config = dict(
    translate=0.06,
    downsampling='stride',
    init='torch_default',
    batch_size=128,
)
Rows from block 5 of a small self-supervised image encoder, named by matrix and row number. Each number is 128 + 32 x the weight over its row's rms, rounded and kept within 0 to 255. All counts start at 0.
After each channel's rows are labels from the 100 images, of 14976, where the channel reaches its highest value: "top examples" is what is common among them; "patch colour" is the nearest of a few named colours to the mean colour under the peak. Only what is clearly more common there than usual is listed. The data: photos of arthropod specimens (BIOSCAN-5M).
# conv: 3x3 conv (model.blocks.5.conv.weight, 160x160x3x3, each kernel summed), inputs 0-159

conv.10 [ 94 144 135 118 108  95 121 167 115 128 138 119 139  68 127 106 159  67  97  58 156  99  94 132 121 102  69 117 149  85  59 114 112 154 112  82 103 121 138  77 120  84  96 108  98 128 107 105 144 110 118 108  80 138 113 147  73  89  94 110  24  76  87 124 111  84 105 118 120 124 140 107 131 120  65 163  53 129  85 101 129  77 100  79  84 127 135 148 125 124 113  86 141 104 145 127 148  61 135 119 124 102 165  89 144 130  37  94 109 121 154  79 105 131 114 142 124 110 132 130 138  91 146 100 121 128  72  65 154  92  90 149  83 118  52 146 102  82 152  98 125 155 126 131 102 128  90  57 157 108  96 164 128  97 107 123 112 106  86 136]
top examples: order Hymenoptera
patch colour: grey

conv.1 [192 143 132 142 145 125 117 133 158 145 127 135 158 193 176 144  99 116 209 172 177 127 169 147 182 150 137 125 201 114 102 130 159 144 153 122 149 165 137 143 143 202 149 159 122 112  98 147 153 139 160 103 163 143 156 156 206 114 104 143 180 128 121 143 160  91  98 144 155 145 143 149 160 122 150 154 111 195 132 165 134 131 180 107 171 202 157 137 158 170 161 112 183 115 173 150 158 146 141 144 141 137 175 137 121 122 143 157 116 141 157 103 151 141 159 144 158 140 138 143 158 185 175  98 124 106 184 140 125 190 147 123 161 171 255 163 161 146 168 135 124 156 136 143 145 172 117 136 160 153 107 178 125 130 165 138 144 152 109 139]
top examples: order Hymenoptera
patch colour: grey; brown

conv.102 [ 40 129 113 120 164 119 197 191 102  79 100  86 118 112 129 128 127 174  61  70 138 121  74 101 136 135 112 182  77 142 135 168 118 124 146 133 141  96 113 119  93  81 136  35 115 115  93 105 131 122 111 101 115  89 132  88  85 129 158 115  74 128 118 130 101 128  98 140 111 146 148 100  99  85  69 128 120 139  95  86 123 182  60 106  67 103  96 131  90 119  70 113 110 118 108 143 167 105  88 109  87 137 111 100 120 122  98  78 142 153 137 123 138  76 150  82 137 177 101 122  79  66 122 155 135 127 125 116 160 131 155  72 135  63 100 100 112  71 132  74  93 148 145 114 111 110  79 113 167 130 192 114 127 176 134 114 147 129 112  97]
top examples: order Hymenoptera
patch colour: grey

conv.152 [ 73 116 127 115 131 122 134 140 110  98 134 140 103  57 116 108 116 132  65  41 123 121  84 120  91 123  81 181 101  99 106 105 129 145 128  93 110 121  91  88 119  24 135  79 120 114 146  91 114 138 129 108 140 131  41 104 113 120 132  68  36 126 143 118 108 133 111 102  87 112 126 136 122 130  87 140  74 141  73 121 157 149  89 104 122 123  77 122 105 107  96  95 141 110  94  91 174  88 155 140 117 135 126  94 157 148  65 116 132  89 141 134 104 111 106 147 107 104 128  97 123 113 124 155 143 147 107 107 119  21 100  87  98  91  69 130 106 145 115  72 156  66 120  87 117 104 153  60 112 128 175 118  95 141  84 124 141  92  81 130]
top examples: order Coleoptera
patch colour: grey; brown

conv.151 [163 103 207 126 123 133 109 128 143 170 145 174 149 112 109 143  75 103 150 114 108 135 134 151 103 179 137 154 166 150  98 126 103 195 161 109 157 167 123 158 122 132 172 130 172 176 148 166 150 157 161 126 165  89 100 184 138 139  68 120  82 114 149 159 146 121 156 141 150 162 110 172 184 113 156 147 117 134 129 101 172 135 128  96  82 138  91 106 164 143 114 100 117  97 143  94 114 115 180 195 139 145 124 154  98 197 108 136 205 110 162  87 140 109 103 188 169 154 200 120 119 139 120  95 101 234 160 135  79 119 126 130  84 147 146 110 135 150 139 113 174 103 103 178 156 136 102 145 114 124  63 146 117  67  81 120  80 109 157 164]
top examples: order Hymenoptera
patch colour: grey

conv.122 [126 139 158 110 157 136 170 161 142 147 131 135 126  70 122 140 137 126  91  72 133 134 122 145 119 181 121 173 144 155 112 137  87 164 176 100 141 141 102 129 118  85 148 111 161 169 138 149 145 145 144 114 153  82 131 173  72 140 135 122  34  90 144 178 155 106 136 128 139 169 138 147 167 110 136 133 100 142 108  40 118 142  88  96  62 138 117 102 154 142 114 105  82 135 139 105  82  85 135 143 105 102  99 156  59 172  88 105 239  79 153  95 146 106  75 145 151 203 161 129 120 122 119  80  88 210 139  85 154 107 148 137 133 104  44  79 121 121 126 118 131 129 106 161 141 122  83 135 101 133 128 119 119 125  50 112 159 109 145 136]
top examples: order Hymenoptera
patch colour: grey

conv.134 [ 99 116 139  59 142  92 149 171  64  80 107 104 122 117 152 148 129 168  90  99  45 146  71 137  73 117 168 156 173 141 166 153 106 133  84 139 132 135 117 149 126 123 143 118 167 149 177  75 119  92 111 137 136  82 123  72  94 165 161  92 112 123 132  90  55 160 144 143 111 104  84 115  57 132 141 137  83 126 108 104 128 129  55 196  98 119 132 156  93 113 125 130  73 143  92 116 109  76  99 153 114 132  48 142 112 156 113 143  92 108 132 184 114  45  99 161 106  95 105  71  90 160 144 160 143 137 164 119  97  78 121 122  90 103 101 101 141 102 133 127 119  79 176 105 134 118 161 109 120 100 130 124  64 126  92 169 112 135 114 134]
top examples: order Coleoptera
patch colour: brown; grey

conv.60 [ 50 100 140 111 128 143 131 133 112 142 135 154 140  94 122 165 146 108  81  30 175  93  85 130 118 103 153 136 155 107  90  95 104 142 171  72 102 142  93 157 146 167 152 102 106 126  83 161 132 167 114 116 132  67  97 178 123  82 158 160  83  79 130 110 175  78  95 133 147 135 158 118 136  76 122 138  99 130  80  89 122 120  38  69 111 147 161 152 166 136 127  84 119 117 154 121 107  67 149 147  49  95  93 113  89 117  80  73 110 115 140 119 153  80 101 128 192 144 154  98 155 101 142 149 118 118  90  54 148 113 126 111 119  44 153  73 137  69 146 130 135 150 134 137 144 108 125 171 119 141 144 142 126 145 117  92 102 149 113 135]
top examples: order Hymenoptera
patch colour: grey

conv.99 [190 131 167 132 124 130  88 125 144 156 154 158 169 186 181 105 123  76 185 141 162 176 120 184 120 172  91 119 171 109 112 117 159 180 134 114 145 171 126 142 143 153 146 154 175 126 165 148 180 167 168 122 157 150 129 163 161  79 106 117 119 103 145 129 138 151 166 126 162 126 124 150 145 127 187 185 114 195  93 133 147 123 149 126 120 159 118 144 154 176 144 136 131 137 135 116 130  99 177 170 120 121 145 140 107 142 104 144 166 140 199 117 118  86 127 124 153 138 195 142 153 187 182 106 148 166 214 125 134 137 122 149 130 155 255 139 103 130 184 141 173 132 139 142 151 121 126 115 115 156  80 185 134 104 137 178 120 121 115 183]
top examples: order Hymenoptera
patch colour: brown; grey

conv.82 [147 137 135 102  90  71 114 135 126  81   0  74 139 125 140 154 144 128 115 119 187  82 154 140 142 140 161 141 103 147 125 137 137 136 148 103 119 142 136 137  45 120 162 165 107 136  87 101 135 150 152 139 148 142  88 173 119 154 121 164 101 134 125 123 182 105  85 144 143 158 148  38 132 159 122 136 154 149 162 138 130 106 128 111 120 132 119 112  72 148 125 116 134 157 147 111 120 150  32 157 159  39 129 143 121 135 157 154 112 115 126  86 168 193 115  21 161 115 128 108 170 154 144 121 132 112 126 125 129 138  78 136 138 124  87 142 139 140 143 141  28 137 136 121 147 134  85 133  98 120 130 140  71 104 116 120 122 119 111 139]
top examples: order Hymenoptera
patch colour: white

conv.45 [165 128 126 100 107 116 127 171 131  83 132 154 125 119 113 128 164 143 134 144  83  96 161 172 110  75 139 131 130 145 176 112 120 137 127 116 123 135 108 103 163 197 127 221 136 127 176  77 116 126 145 107 117 166 118  91 171 152 159  69 150  95 170 128 103 127 118 111  86 131 150 132  92 118 167 159 123  98 158 120 105 114 140 171 132 141  70 109 142  82 161  89 128 174 111 122 135 148 167 122 157 129 147 129  93 111 155 167 100  74 131 173 163 208  73 107 150 125 132 140 183 224 142  91 124  94  87 182 133 163 119 131  92 158 138  99 140 196 153 117 158 121 131  37 154 130  86 103 129 156 108 141 100 136 132 150 119 101  19 175]
top examples: order Coleoptera
patch colour: grey; brown

conv.68 [159 145 123 143 154 127  96 121 158 175 143 141 143 201 185 109  94  90 172 151 183 153 142 155 163 180  97 113 187 111  83 110 157 134 130 128 145 155 143 130 159 151 134 163 146 103 107 170 147 151 168 125 186 142 143 165 167  88 115 120 153 106 123 143 173 110 134 122 155 126 121 159 175 114 112 136 108 213 114 165 105 124 148 100 130 191 136 123 185 180 183 131 167 104 155 146 108 114 162 150 109 130 139 136 148 126 119 140 141 157 156  96 121 126 161 144 127 123 157 162 149 190 162  63  98 125 246 109 117 162 137 108 149 141 255 155 123 124 151 166 125 140 117 138 144 147 132 142 168 163  77 157 117 113 175 145 135 133 113 136]
top examples: order Hymenoptera
patch colour: grey; brown

conv.69 [179 138 135 132 137 106 119 152 150 139 135 151 161 205 181 100 116 100 197 145 165 143 132 163 155 161  83 122 190 109 104 123 143 155 144 125 146 175 127 115 150 151 134 148 137  99 116 134 165 163 170 107 158 133 146 143 198  80 110 125 155 109 118 148 134 111 131 121 164 129 134 140 146 102 140 172  90 215  93 159  99 115 157 113 146 185 132 130 152 182 160 126 174 100 148 143 144 111 163 140 116 146 162 111 137 110 111 151 144 168 170 113 128 100 172 126 153 152 161 145 147 175 190  95 138 124 218 117 142 165 128 138 156 160 255 141 114 119 173 131 142 149 125 126 154 137 147 121 163 170 103 190 134 119 160 155 143 132  88 150]
top examples: order Hymenoptera
patch colour: brown; grey

conv.121 [ 99 143 169 121 100 109 119 124 121 114 153 109 138  56 129 159  91 133  98 117  87 131  98 114 123 151 163 160 230 117 116 142  76 150 130 127 128 142  84 175 141 113 144 138 138 164 128 119 129 132 151 149 153 107  83 112  85 146  79 120 102 153 110 135 103 136 113 160 125 141 114 122 125  72  84 121 191 126 138 112 107 125 126 128 129 124  78  83 121 121  67 100  90  52 114  90 125 130 119 174 151 121  92 200 165 182 117 113 125  85 138 129 147 145  85 168 117 104 106 106  91  96 121 127 103 178 124 109  49  74 107  99  65 118   6 123 123 113 130  83 106  87 144 161 138 122 178 161 102 122  92 119 104  72  79 125  48 101 153 121]
top examples: order Coleoptera
patch colour: brown; black

conv.80 [136 115 125 113  77  68 117 175 143 141 107 107 140 143 200 130 165  84 124 134 170 149 111 149 120 157 108  58 114  85 152 163 138 128 138 222 114 190 163 128 174 184 151 158 157 129 126 126 137 112  90 138 153 160  75 101 105 109 129 112 143  76  81 120 127 119 129 139 162 104 126  92 155 150 160 143 110 213 126 167 161  80 103 209 182 144  95  88 143 186 157 199 127 113 130 161 111  98 156 124  97  95  99  90 169  98  85 136  88 168 134 171 114 110 154 160 105 120 121 144 143 144 196 154 116  95 182  92 140 142  68 142  99 137 119 138 116 100 131 146  90 126 140  96 172 107 121 138 156 166 139 153  78 118 133 188 109 106  79 119]
top examples: order Coleoptera
patch colour: brown

conv.138 [121 132 146  96  97  87 101 108  78  98  76  66 142  97 143 150 120 152 141 124  78 144  99  94  72 114 183 125 182  90 167 140 153 135  99 154  91 146 141 153 122 126 152 143 128 142 141  96 139  75 128 170 146 156 126  89  78 164 128 147 114  96  69 100  79 165 140 146 143 113  70  88  87 191 175 130  91 141 119 140 114  99 135 175  75 108 163 149  80 137  98 165  92 117 118 100 134 102  62 145 115  92  89 153 137 149 136 120  76 134 126 164 122 125 117 146 126  63  57 102  81 155 143 146 132 126 125 111  97  47  92 189  78 143 111 133 140  83 133 123  68  73 153 146 130 100 177  38  90  85 130 136 115 115 137 149 119 132 153  95]
top examples: order Coleoptera; family Coccinellidae
patch colour: black; brown

conv.32 [100  97 118 105 112  98 127 185 147 117 133 127 148  60 155 154 107  95  83  41 133  82  85 124  94 129 131 109  42  96 107 130 124 142 175 158 123 162 128 134 128  55 109  50  95  99 105 114 153 127 164  97 144 118 102 119 105 126  96 137  46 124 104 121 119  76  77 151 147 151 164 104 122 126 107 156  26 188  95 132 182 121  99 108 108 142 133 138 122 159  86 108 114 101 134 113 171 106 147 108 124 146 136  60 152  99  39 106 111  95 139 135 158  77 119 122 160 160 121 115 114  94 170 152 167 100 123 123 117  67 123 131  89 108  69 115 141 123 162  78 127 100 124 107 149 166 119  61 134 123 129 174 131 124 128 128 134 109  71 118]
top examples: order Hymenoptera
patch colour: grey

conv.111 [122 136 163 109 139 124 145 139 138 157 126 108 133  72 146 114 130  94 126  74 131 154  97 125 115 173 100 136 135 116  95 108 116 163 151 117 126 148  84 113 129  30 147 131 149 152 134 156 154 126 136 115 139  81 111 156 109 127 127 114  16  54 121 162 135 124 143 116 150 144 123 127 163  97 107 140 102 166  64  57 124 145 109  91  82 132 100 109 149 155 132 124 109  91 118 112  88  91 134 147  56 104 106 130  65 168  61  68 209  65 167  79 112  74  50 151 137 147 149 137  91 148 131  93  93 211 143  94 136  68 136  91 125 131 116 105 104  87 127  73 126 117 120 165 129 116 107  84 102 116 116 132 108 129  75 132 149 110 149 130]
top examples: order Hymenoptera
patch colour: brown; grey

conv.17 [126 122  76 141 140 146 119  96 124 132 140 140  80 162  78  79 137 154 147 171 103  62 123 112 132  76 126  96 131 128 120  83 134  73  70 101 115  69 117 103 144 100 110 114  62  63  98 133  62 133 117  92 155 136 139  77 126  96 132  81 187 143 127 112 120  71 110  79  47  62  96 148  97 104 110  85 155  63 145 126 106 128 149  75 126 188 117 119 156  54 114  95 122  86 160 133 112 139 146  99 132 159 110 128 157  76 154 127  76 122  69 123 108 128 124 142 123  77 110 132 114 130  75  83 103  61 152 124 129 123 133 124 138 137 155 123 158 127 100 133 126 115  82  61 103 169 135 135 140 137 121 112 124 126 161  33 137 138  99  91]
top examples: class Arachnida; order Trombidiformes
patch colour: white

conv.22 [ 86 183  97 116  58 100 147 189 131 147 147 123  84 100 117 154 126 109  68 114 158 129 135 133 102 109 138 126 209 121 150 181  79 104 119 128 154 132 123 143 113 201 113  92 122 193 117  97  90 140 153 153 120 127  80 141 135 131  93  91  52 112 103 162 107 110 109 152 102 173 139 133 168 117  78  99 109 117 114 119 104 100  78 150 111  38 120  79 101  98  59 140 111 119  57 124 139 103 152 120 142 116 114 178 145 107  85 113 130 166  94 118 112 111 165 127 115 154 143 129 130  55 107 116 128 117  97 103 137 139  66 125 117  82  13 108 126 118  83  93 118 159  92 104 121  96 148 121 120 159 126  88  94  83 107 135 150  89  91 127]
top examples: order Hymenoptera
patch colour: grey; brown

conv.112 [149 171 106  91 129  70 148 151 114  75  12  50 108 138 108 157 180 145 121 140 171 101 127  94 130 103 156 148 169 126 131 128 135 113 129 123 116 104 139 144  29 103 120 145  87 143  93  86 117 143 136 125 117 121  82 141 117 162 164 158 124 114  94 150 130 117  90 138 123 146 153  52 129 154 132 121 141 109 137 124 117 134 127 102 123 137 102 100  60 106 116 118 130 150 116 127 107 121  32 113 153  25 115 167 133 119 164 159 117  77 118  92 163 160  82  52 137 115 101 102 150 151 107 109 110 106  93  91 174 119  85 136 146 138  90 146 127 112 117 137   8 144 117 128 109 140 114 137 125 134 154 113  84 165  90  89 151 131 127 101]
top examples: order Hymenoptera
patch colour: grey

conv.136 [128 114 124 163 140  93 113 156 109 127 136 107 139  94 183 135  91  85 113 100 167 101 137 125 118 151  96 127  74 110  91  98 101 154 134  86 123 117  86 111 122  74 137  98 118 109  73 107 150 125  96  56 106 126 128  97 134  97 127  98  52 128 120 143 118  86  54 149 117 148 111 132 153 107 142 150  46 207  45 107 131 149  93  70 112 139 102 138  89 157  82  77  93  99 147 104 147  75 151 128 145 138 147  89 163 137  52 133 121 123 185  92 123  83 130 127 150 149 130 104 127  53 168 122 135 130 158 124 110 140 155 165  75 137  73 149 138  94 166  81 119 114 178 115 106 131  91  38 134  76  96 144 122 134 130 117 100  83  89 116]
top examples: order Hymenoptera
patch colour: grey