A small self-supervised image encoder, trained from scratch: 3900 steps.
Rows from block 7 of a small self-supervised image encoder, named by matrix and row number. Each number is 500 + 25 x the weight over its row's rms, rounded and kept within 0 to 999. All counts start at 0. Numbers have three digits each. After the name is the row's rms in percent of the matrix's.
Before each channel's rows are labels from the 100 images, of 14976, where the channel reaches its highest value: "colour at peak" is the nearest of a few named colours to the mean colour under the peak. Only what is clearly more common there than usual is listed. The data: photos of arthropod specimens (BIOSCAN-5M).
# conv: 3x3 conv (model.blocks.7.conv.weight, 160x160x3x3, each kernel summed), inputs 0-79

colour at peak: black; brown
conv.3 086:498499548471500484503501460515464458492510488479499494474499478511501493522512498517537510520521496512486524480497507515474540534519521516465520514512529444539520488462505517551527494538547547543505501515545447558500502514446478480551515450

colour at peak: grey
conv.148 119:523488523489500517480495515496490477488470551504510498505473497516470454527504530520531507504526496476479515455487504461485474499524501514500534527480515401532537477491512520468505466494516527479502518464488519542528497520465482504500494461

colour at peak: white
conv.50 094:485531453492473490449499491514503505496510493501494519457495500500491456545556460500459498496549521507519491488481504512490491441451469491464486514504504466511519498479493495501537505494535503499490496502540501464436487532494482508468510505

colour at peak: brown; grey
conv.51 109:487452470493502484517485493446483476483523477468502535506520518517569483479459473503490474472452508484476500485522481513485521476523521468500453537496511492478494549511485493490484471476482494569494466524482514506516468532497488507483515499

colour at peak: pink
conv.36 109:514434520487507514495467499416497511488498497494504494436501503496516478551535482527507489497554509508481551475524476499502466521491505549498496532500509500493564515520472508522488517494517517513512510498496500488498490473502498464529492487

colour at peak: black; brown
conv.104 084:471499505456517477501559479505490461479479500468477538480498528514518464504473495525485489525489496512460522462512492524505517523513527451497449516502503480555490528455517478546565520544522514516520496528549488507476500525463473472510493502

colour at peak: brown; black
conv.54 094:503508497549468502467492498489495502538525496480444481545478477505481529515538512508489467478485484509499494434510499499489487506545532520492494483516479471528503438495429455496523512511492468486508519492499526504506522451466533468508500443

colour at peak: black; brown
conv.131 109:531535489532472485467500480501515477532536500484466482514477484494485506499540517486489453473491500510499510453504500505487485514520519504486508510524471471510488457476437473513514522514511466490513508502511540480496520471488535482509507436

colour at peak: black; brown
conv.88 101:462503501504491480497542480504495503525499526483465490526483476500508496484486534511516462489489479506486556499530469526511489546531544478513478484526496503547473501493508464575541482581549501502470497532539483505491558509491516498553484500

colour at peak: brown; grey
conv.46 107:494544488499531488485552446523518511524493542509445457483480486538468517513467544466515498507479493503504518528497511495510466510485495479513477485506462531519542458505516455511523505536522527469483476494506477502483557524521492522521512492

colour at peak: black; brown
conv.65 094:491506515507464474477541486517503473512506507480453530502472488521520533488505501545464439456440508471482549486519509511439490498504521486468460515504493485503455496503497468520539504527527464514502494520521514482497503524487512514513509465

colour at peak: black; brown
conv.29 085:498513502476515499496529496531501485480495490507529542475477490506521519518492489537509506504493543510500509493493507519423536514505515533444503517490513479519498551503499542535532515522526495545530491522541484492518488496483481503527536505

colour at peak: black; brown
conv.155 094:484522505446499491463533480528490511508471508494466486454453506528505522509503510480507522517485489525494507484464512516467535522484496497480506491510472509514524479488486464549516527529530501540529517509519455529497530481484494486521508455

colour at peak: white
conv.79 104:519488502480461528444502487470499544493495531520504535455452504512515482520534467509504500493519495512507551471490486478448466450452466512423497534491518473502490476488489519482490513487550484514494507483499495499459493514510475518508513487

colour at peak: grey
conv.44 084:435476492479529479531505500470472503486508498491512453472537491489505491507469499491501527510509487516487508463539503526570505520530521452549486469504507533524520513439518500513517521508490522490511533531509478503496488518486487469485451511

colour at peak: black
conv.67 096:482485536468500480524533476497473485486497498480487527486516524495511490498487501533512465515500492498462538464517476520506523543529537449500475508510516471561483508452509496565551495555552520516522494527562465517492505509471477449538483496

colour at peak: black; brown
conv.43 123:473505502480478501436524513503483530509501514492493516464405502455479512502504489506520495475489490504491517460452493490447512505491505496439493531522497483515499448489479486529512515524535477501490513493509481498489514488492498471523469481

colour at peak: grey
conv.11 107:499541514519505490525489512493489524522520511501507432496523492418500504467490523470512492504510495508527521516544500543547480512522514518511520452523504554469497509476524511511478504504492494470513494543493490476508509513505517504490456509

colour at peak: brown; black
conv.18 101:503546512500514509520530490498495501537507506508491465499499505499487491513479538473487503511501498517508542524518499527542510539504523476552476469551486532509508494504528493568504495557522507486507495527522469486500573495507513518531497525

colour at peak: brown; grey
conv.38 117:462522470545503482479518463519487491551507542491444476535480479515485494490461555480509511506464475515510521514519507495517465502508514467510452478520484518513504463523502437497509494530500493479469495499484482495491586517502543537520494482

colour at peak: brown; black
conv.17 110:509464500472445522495509505476497537466478514508495536495479515488521532523508480518510472474495514496484526453447475457464512481500497504472467546463501521494484473518457503489509518494534453535495496462497505454475480470506481456511509475

colour at peak: black
conv.45 083:531548506425478509473518482514516493498497511519504463398476540503488484488484497499504490510451530519480504516462518527481562522496505498465498488517516516522503509489508502537523535517528477506505469523531469482484505500514466501514531512

colour at peak: white
conv.102 108:509483505496516539479433540477513507498518507521508502487505528486484463572513490522467492502553529488498515473481482505507497481489493528483483506499515466451558491528501516449427504455497521482521542491452478489507483481508491520472483510

colour at peak: grey; brown
conv.85 093:486489447477507548471491480510491495498497488541485514491465511549538470482474491454499521524465485522486459481505500498492505497534513493499509506498466446531502506495536488480502505488478514546491517490493473576517492510468503517475513470

colour at peak: brown; black
conv.76 108:470538420474490481509526506504520478506498503504484449451510475519444500533543519480480513493533470512506485517477539497524517497481494515506508484507456530519507457496492477489530534501498522451461497494517517538433513488528492508477537497

colour at peak: brown; black
conv.94 105:473515481506500474468530466531496476519491539484421479507459508499504493478494526498510475486459470500471556479524492507490462507516515473495491496502476485535481491479493411528534483549537492491487511514504495512491542527478513491536488468

colour at peak: black; brown
conv.124 099:473556448456488489523516519520517477499501505505505436422519484508466477523539517487490502492527475506499488510468550515527545508500499503505516499511470514518509483483497493508519531502507520464482497505523520542455504500525478502489542504

colour at peak: brown; grey
conv.75 098:473509441507480476475541457514487469520481519489447504513480495533495472501464523477482524513474472539507493510511489494511461502499512449514459513497453513529503478481503429477533536518481489490478493493500525484466550516495532517487512478

colour at peak: grey
conv.149 077:488521481462494524499538498503530524478485495519507512469513541529506487521482498508459537514492496568503466506521505534528510512517521485528500498489508542535496525484536508491547608489457483497505523527530486497488481505521489503442502508

colour at peak: black; brown
conv.142 107:497543521493470449497494492509497459495495501446493502501484450459528478492511504486515403429466514491471542482521510505486511527519512493485485471489501481484478516481462501546478491524530454523487473506515493459497511526483496491530500487

colour at peak: brown; black
conv.123 086:497512500522493425504487488524479467526511504423509499502489464484505510493496521499534443442453498514503545467511509521469508531526524505482478524512526466493516511498414526537486503532530491522498462512504506515516529490484524493547538457

colour at peak: brown; grey
conv.74 103:460501471517499432512455498488467467519522519428487495514500448479522494473500520465550454453474510497476550455513504516498501510537519459493497502516509480484487503495412481526461457511532504519451475523479504540521521483485509496542500462

colour at peak: brown
conv.110 088:488523446530459495461486498539506456523528498504472530500463496479535458459496515470518496484447507500506508506495502501427481501514503508419487543503470448501479512506524453528498508520514471542475473503491532496509526520500514529525494509

colour at peak: black
conv.59 091:481503524481489493486547486493500501511487510482482500520463471503506496495501514521495451483484484503476525494512471523495514541535555477499477473524495495548472506492507489567554488561539489500483496527567485497492535493489499492535485499

colour at peak: black; brown
conv.35 087:520498512464500530475506469522512517493499500528486482464469559523503503521478504501520510525473516528490489498477537515466581526526522502453494485501523488545518488500518497530538515525527509540534507511535442526496503488517472501525547491

colour at peak: black
conv.82 090:465492507501503477482523474509471474514503506471443512525481496500500496489495518535524486513486478510469532455521484517500493543544544469491493499514502463586480472468485439547561482558537513503496510519540477533499534476461506462549489472

colour at peak: white
conv.64 092:501509485479470491477498494487513519494511498479495490430495503508462493561564482511465481484551506506513532493478496516483495467429463507471488532501502498499534474483473506486528523485541496474492508501535500480442486485535484497472516485

colour at peak: black
conv.92 097:492498545466490467525547460501475480486492501470466497490512516490506485492488506525505468513495491505467541470515483522512519557520539461506467503512510483544477498460499485569549502561553502510522493525574447495495510503471483454537479486

colour at peak: brown; grey
conv.159 087:522517511457525480516522465478517485491495507509486479422519480506488471506543502481512481502521530502498529507509499515476507530471484491470530501497490500529516482483496496525542513518520528508478458513546537503509504503505466508512519483

colour at peak: brown; black
conv.137 108:500512487475491490503534496507487502502472539484477493487486487530463460513502540472547500487528464489485508507463478463495486508494483490494537533494489475539491453467494454509503487528534549488463497467488484547504530508503470528522498480

colour at peak: black; brown
conv.152 095:485557481467482472495513488548494447511500505506539461467515486501490472473499504475494499500474482512524516508488535505502540515498492444484464496514480489511487527471509526545507514524537491501469457503527514506495523517475485488512512524

colour at peak: grey
conv.68 094:509517457494518497435501486515509503506508493492479512490439514535530515492460513509506507513465513508492518502503483499427518494516506493429509502495492487509514510515519487513509505507500525554489489498493494538534510503508504535505512476

colour at peak: brown; grey
conv.34 107:469489458525493487481527468522488465526495538483414479517483490504493477484485541495527501511483463511493542470534492504505456510513517488500502528500475482544485455471474390497530509537518497489461504506490492517483552501496535498530508457

colour at peak: grey
conv.15 086:480531452496492505489516487508523500500508485516498544515498506560496499526478486501439515508473505524491448527480483508497493476493515460502454522505496514503506496564533478458532511479453499510494506511503517501500481519513482557434514497

colour at peak: white
conv.33 103:512500505490490526443464531492515508507511528515503486478467512507459473588539494516485511507564498506517539481466500509491493451445467522469492518510516467483551464504492517448476505470535523463502540496494496528465481499517495527491509502

colour at peak: brown; grey
conv.37 085:457475485478485506463526481502513489485485488512479524509480510538513473511499492522460533514495467540483457489511497514492515508541542495491498508491506493558496504460526480472567559486458502513496520507524489518492478498483495481451502476

colour at peak: black
conv.122 130:494515489466462495515524487523472482486460523498483503485483483501506477499500526476533488485503491470464523497447512447472521517497492512476491563499464478511496442452493486547498482531545506526499495468506487516491520519479467494537478483

colour at peak: black; brown
conv.107 096:501505503501500494468507517521508482495507515498500531487479440516525494520541503549536502503528501487493563484536508514412513511507502538413512516492553451516513497521487515537516485534546522523456471522522511539518506510477500512555539494

colour at peak: grey
conv.27 095:493507437467496521451488482525498522501491503516481469484450525527508510500478505454506514515468495515503477494480519495478543500516498504465490497498465494514517470514532494508496486507511515539498505492496450557498514505490478523495517495

colour at peak: white
conv.66 131:488514461463479502478482516512516510473478534504476507455460502485460517505501515483505489497500467470482519471442516453459513468463445502459486502466486499481490458475488476450479480479533487464501516448470482500466463484502470508480486496

colour at peak: black; brown
conv.121 115:515463559477496505482519483482493469474500511509528526472499486509523444513501484576535524540510523471469542494519480502510495508500506483478477505499565482521521533512527544536516500517535529521507494511529500547505488515461460489536528520

colour at peak: black; brown
conv.136 077:535492535507495490484497486504494464513520494454483503524479478491506507500506507523502419472464476497478538455523478522466519527546546518466476498515488452535501482478459506538527474535534491510497500524539472542496511491463508475531491454

colour at peak: black
conv.40 093:498493536477486479516536452513482473490498506479448503495509521496497495498482510525522452502480482497470549476518480520489517553522538487499471519509494475562485481459503461560558487561558508508515498524567454514490512505471487465550494470

colour at peak: brown; grey
conv.126 109:462522464523497465475542457525491490535496539476433488518477479535490511493462542478509513513461484519501523512510509492511461508500507464502458490506462523521503461507498422502523508537509490491475491494496506499473567518502525521521508473

colour at peak: brown
conv.70 106:454491464524483462498505490497474503525497530450457487534487468472517495478489536497537459473486477499476571469549477522511470523538532474509489490510508506509494491491460445542496471548533489508467504528491498506506548503495537499551475483

colour at peak: black; brown
conv.89 098:441495478501464477501526498492487516516489518477487497528490473484527483480501516497484420441490478491478558504537460530512492522537550460508475491519495505499467525515503479560508465540530479519458497538518503489495524530488512517515473511

colour at peak: brown; black
conv.81 103:491492529434539500526519530456541501487499510501506492412519459507491506543540496501522498487538487486462519513486517524509539512497496519494531488505502518524557504506501494518519523513515544495475495523523548520521491503528440499510509499

colour at peak: brown
conv.158 121:495516494486478487485532495528495528492427506483477522496461505491489527482492522509518494482477508483508495489433474432453495483483479503477521509466495516485479462502458476519507501516517486516522499435492491482493516489502493460510486461

colour at peak: brown; grey
conv.57 099:453481491496455487541479526459469503498528484481531491522539465475546486451502486481486451431491506503509498500510465537525550507532541492518490513527488505473465529506484516516473483477493480548471445538513514491505472494481500508481475522

colour at peak: grey
conv.48 086:473526474498509499573462547494499480502513496498530478496530432484497520503501523464514491455527493493512479512518515514495506509517514552545516531504438501491484524510474494479500489470485472508456516509503506531509477474499517502477446505

colour at peak: black; brown
conv.5 098:459510505495487479504565476508495499522493525489460486514495491506494496496484541517506463500500485504486549500528479523520486552518538461519476484524498513547478495486522461569550496585540510487488493528542482498483563510492513495545491505

colour at peak: white
conv.61 116:471538477502479453508495468508507453486506483489504549497523450514541495496541471481495506510525515516523499516493505487513458497485479493491483504486500497516470519473486502512526503503525492552435464491522515466462491513500480490505544508

colour at peak: brown; grey
conv.147 068:486485499483539499445474515479521482488533493493511558504455497522561505505502469490488510514497523498489478492492491512467572497526522498483504479517463492505490552522500494527497465485505527575504505515512477533477476503499478498508514504

colour at peak: white
conv.141 105:499504483482464540444469540503529504488504556522490498460445501506510488570530519516515490481542485484477542475484523494478516475499482544455474545485507470493524482496502503457479511480540496496501539485483499530466473521517489540498514507

colour at peak: black; brown
conv.128 105:490542507474480495531511483494496533504507527498490428476507492454486495485502535469519487498506485513502546511511502531547500528513515506540505450529482508498495496475511494569495475530531484473495498528524455488501530512509489504523467510

colour at peak: black; brown
conv.146 087:507493485502483511497489488507517473500512489507500529495470477512537495485508495515551461490492521499491528506496453495435497493520513509434525539494534425527469499499495514523506493520538535564448453502502501554519499494506512518549542489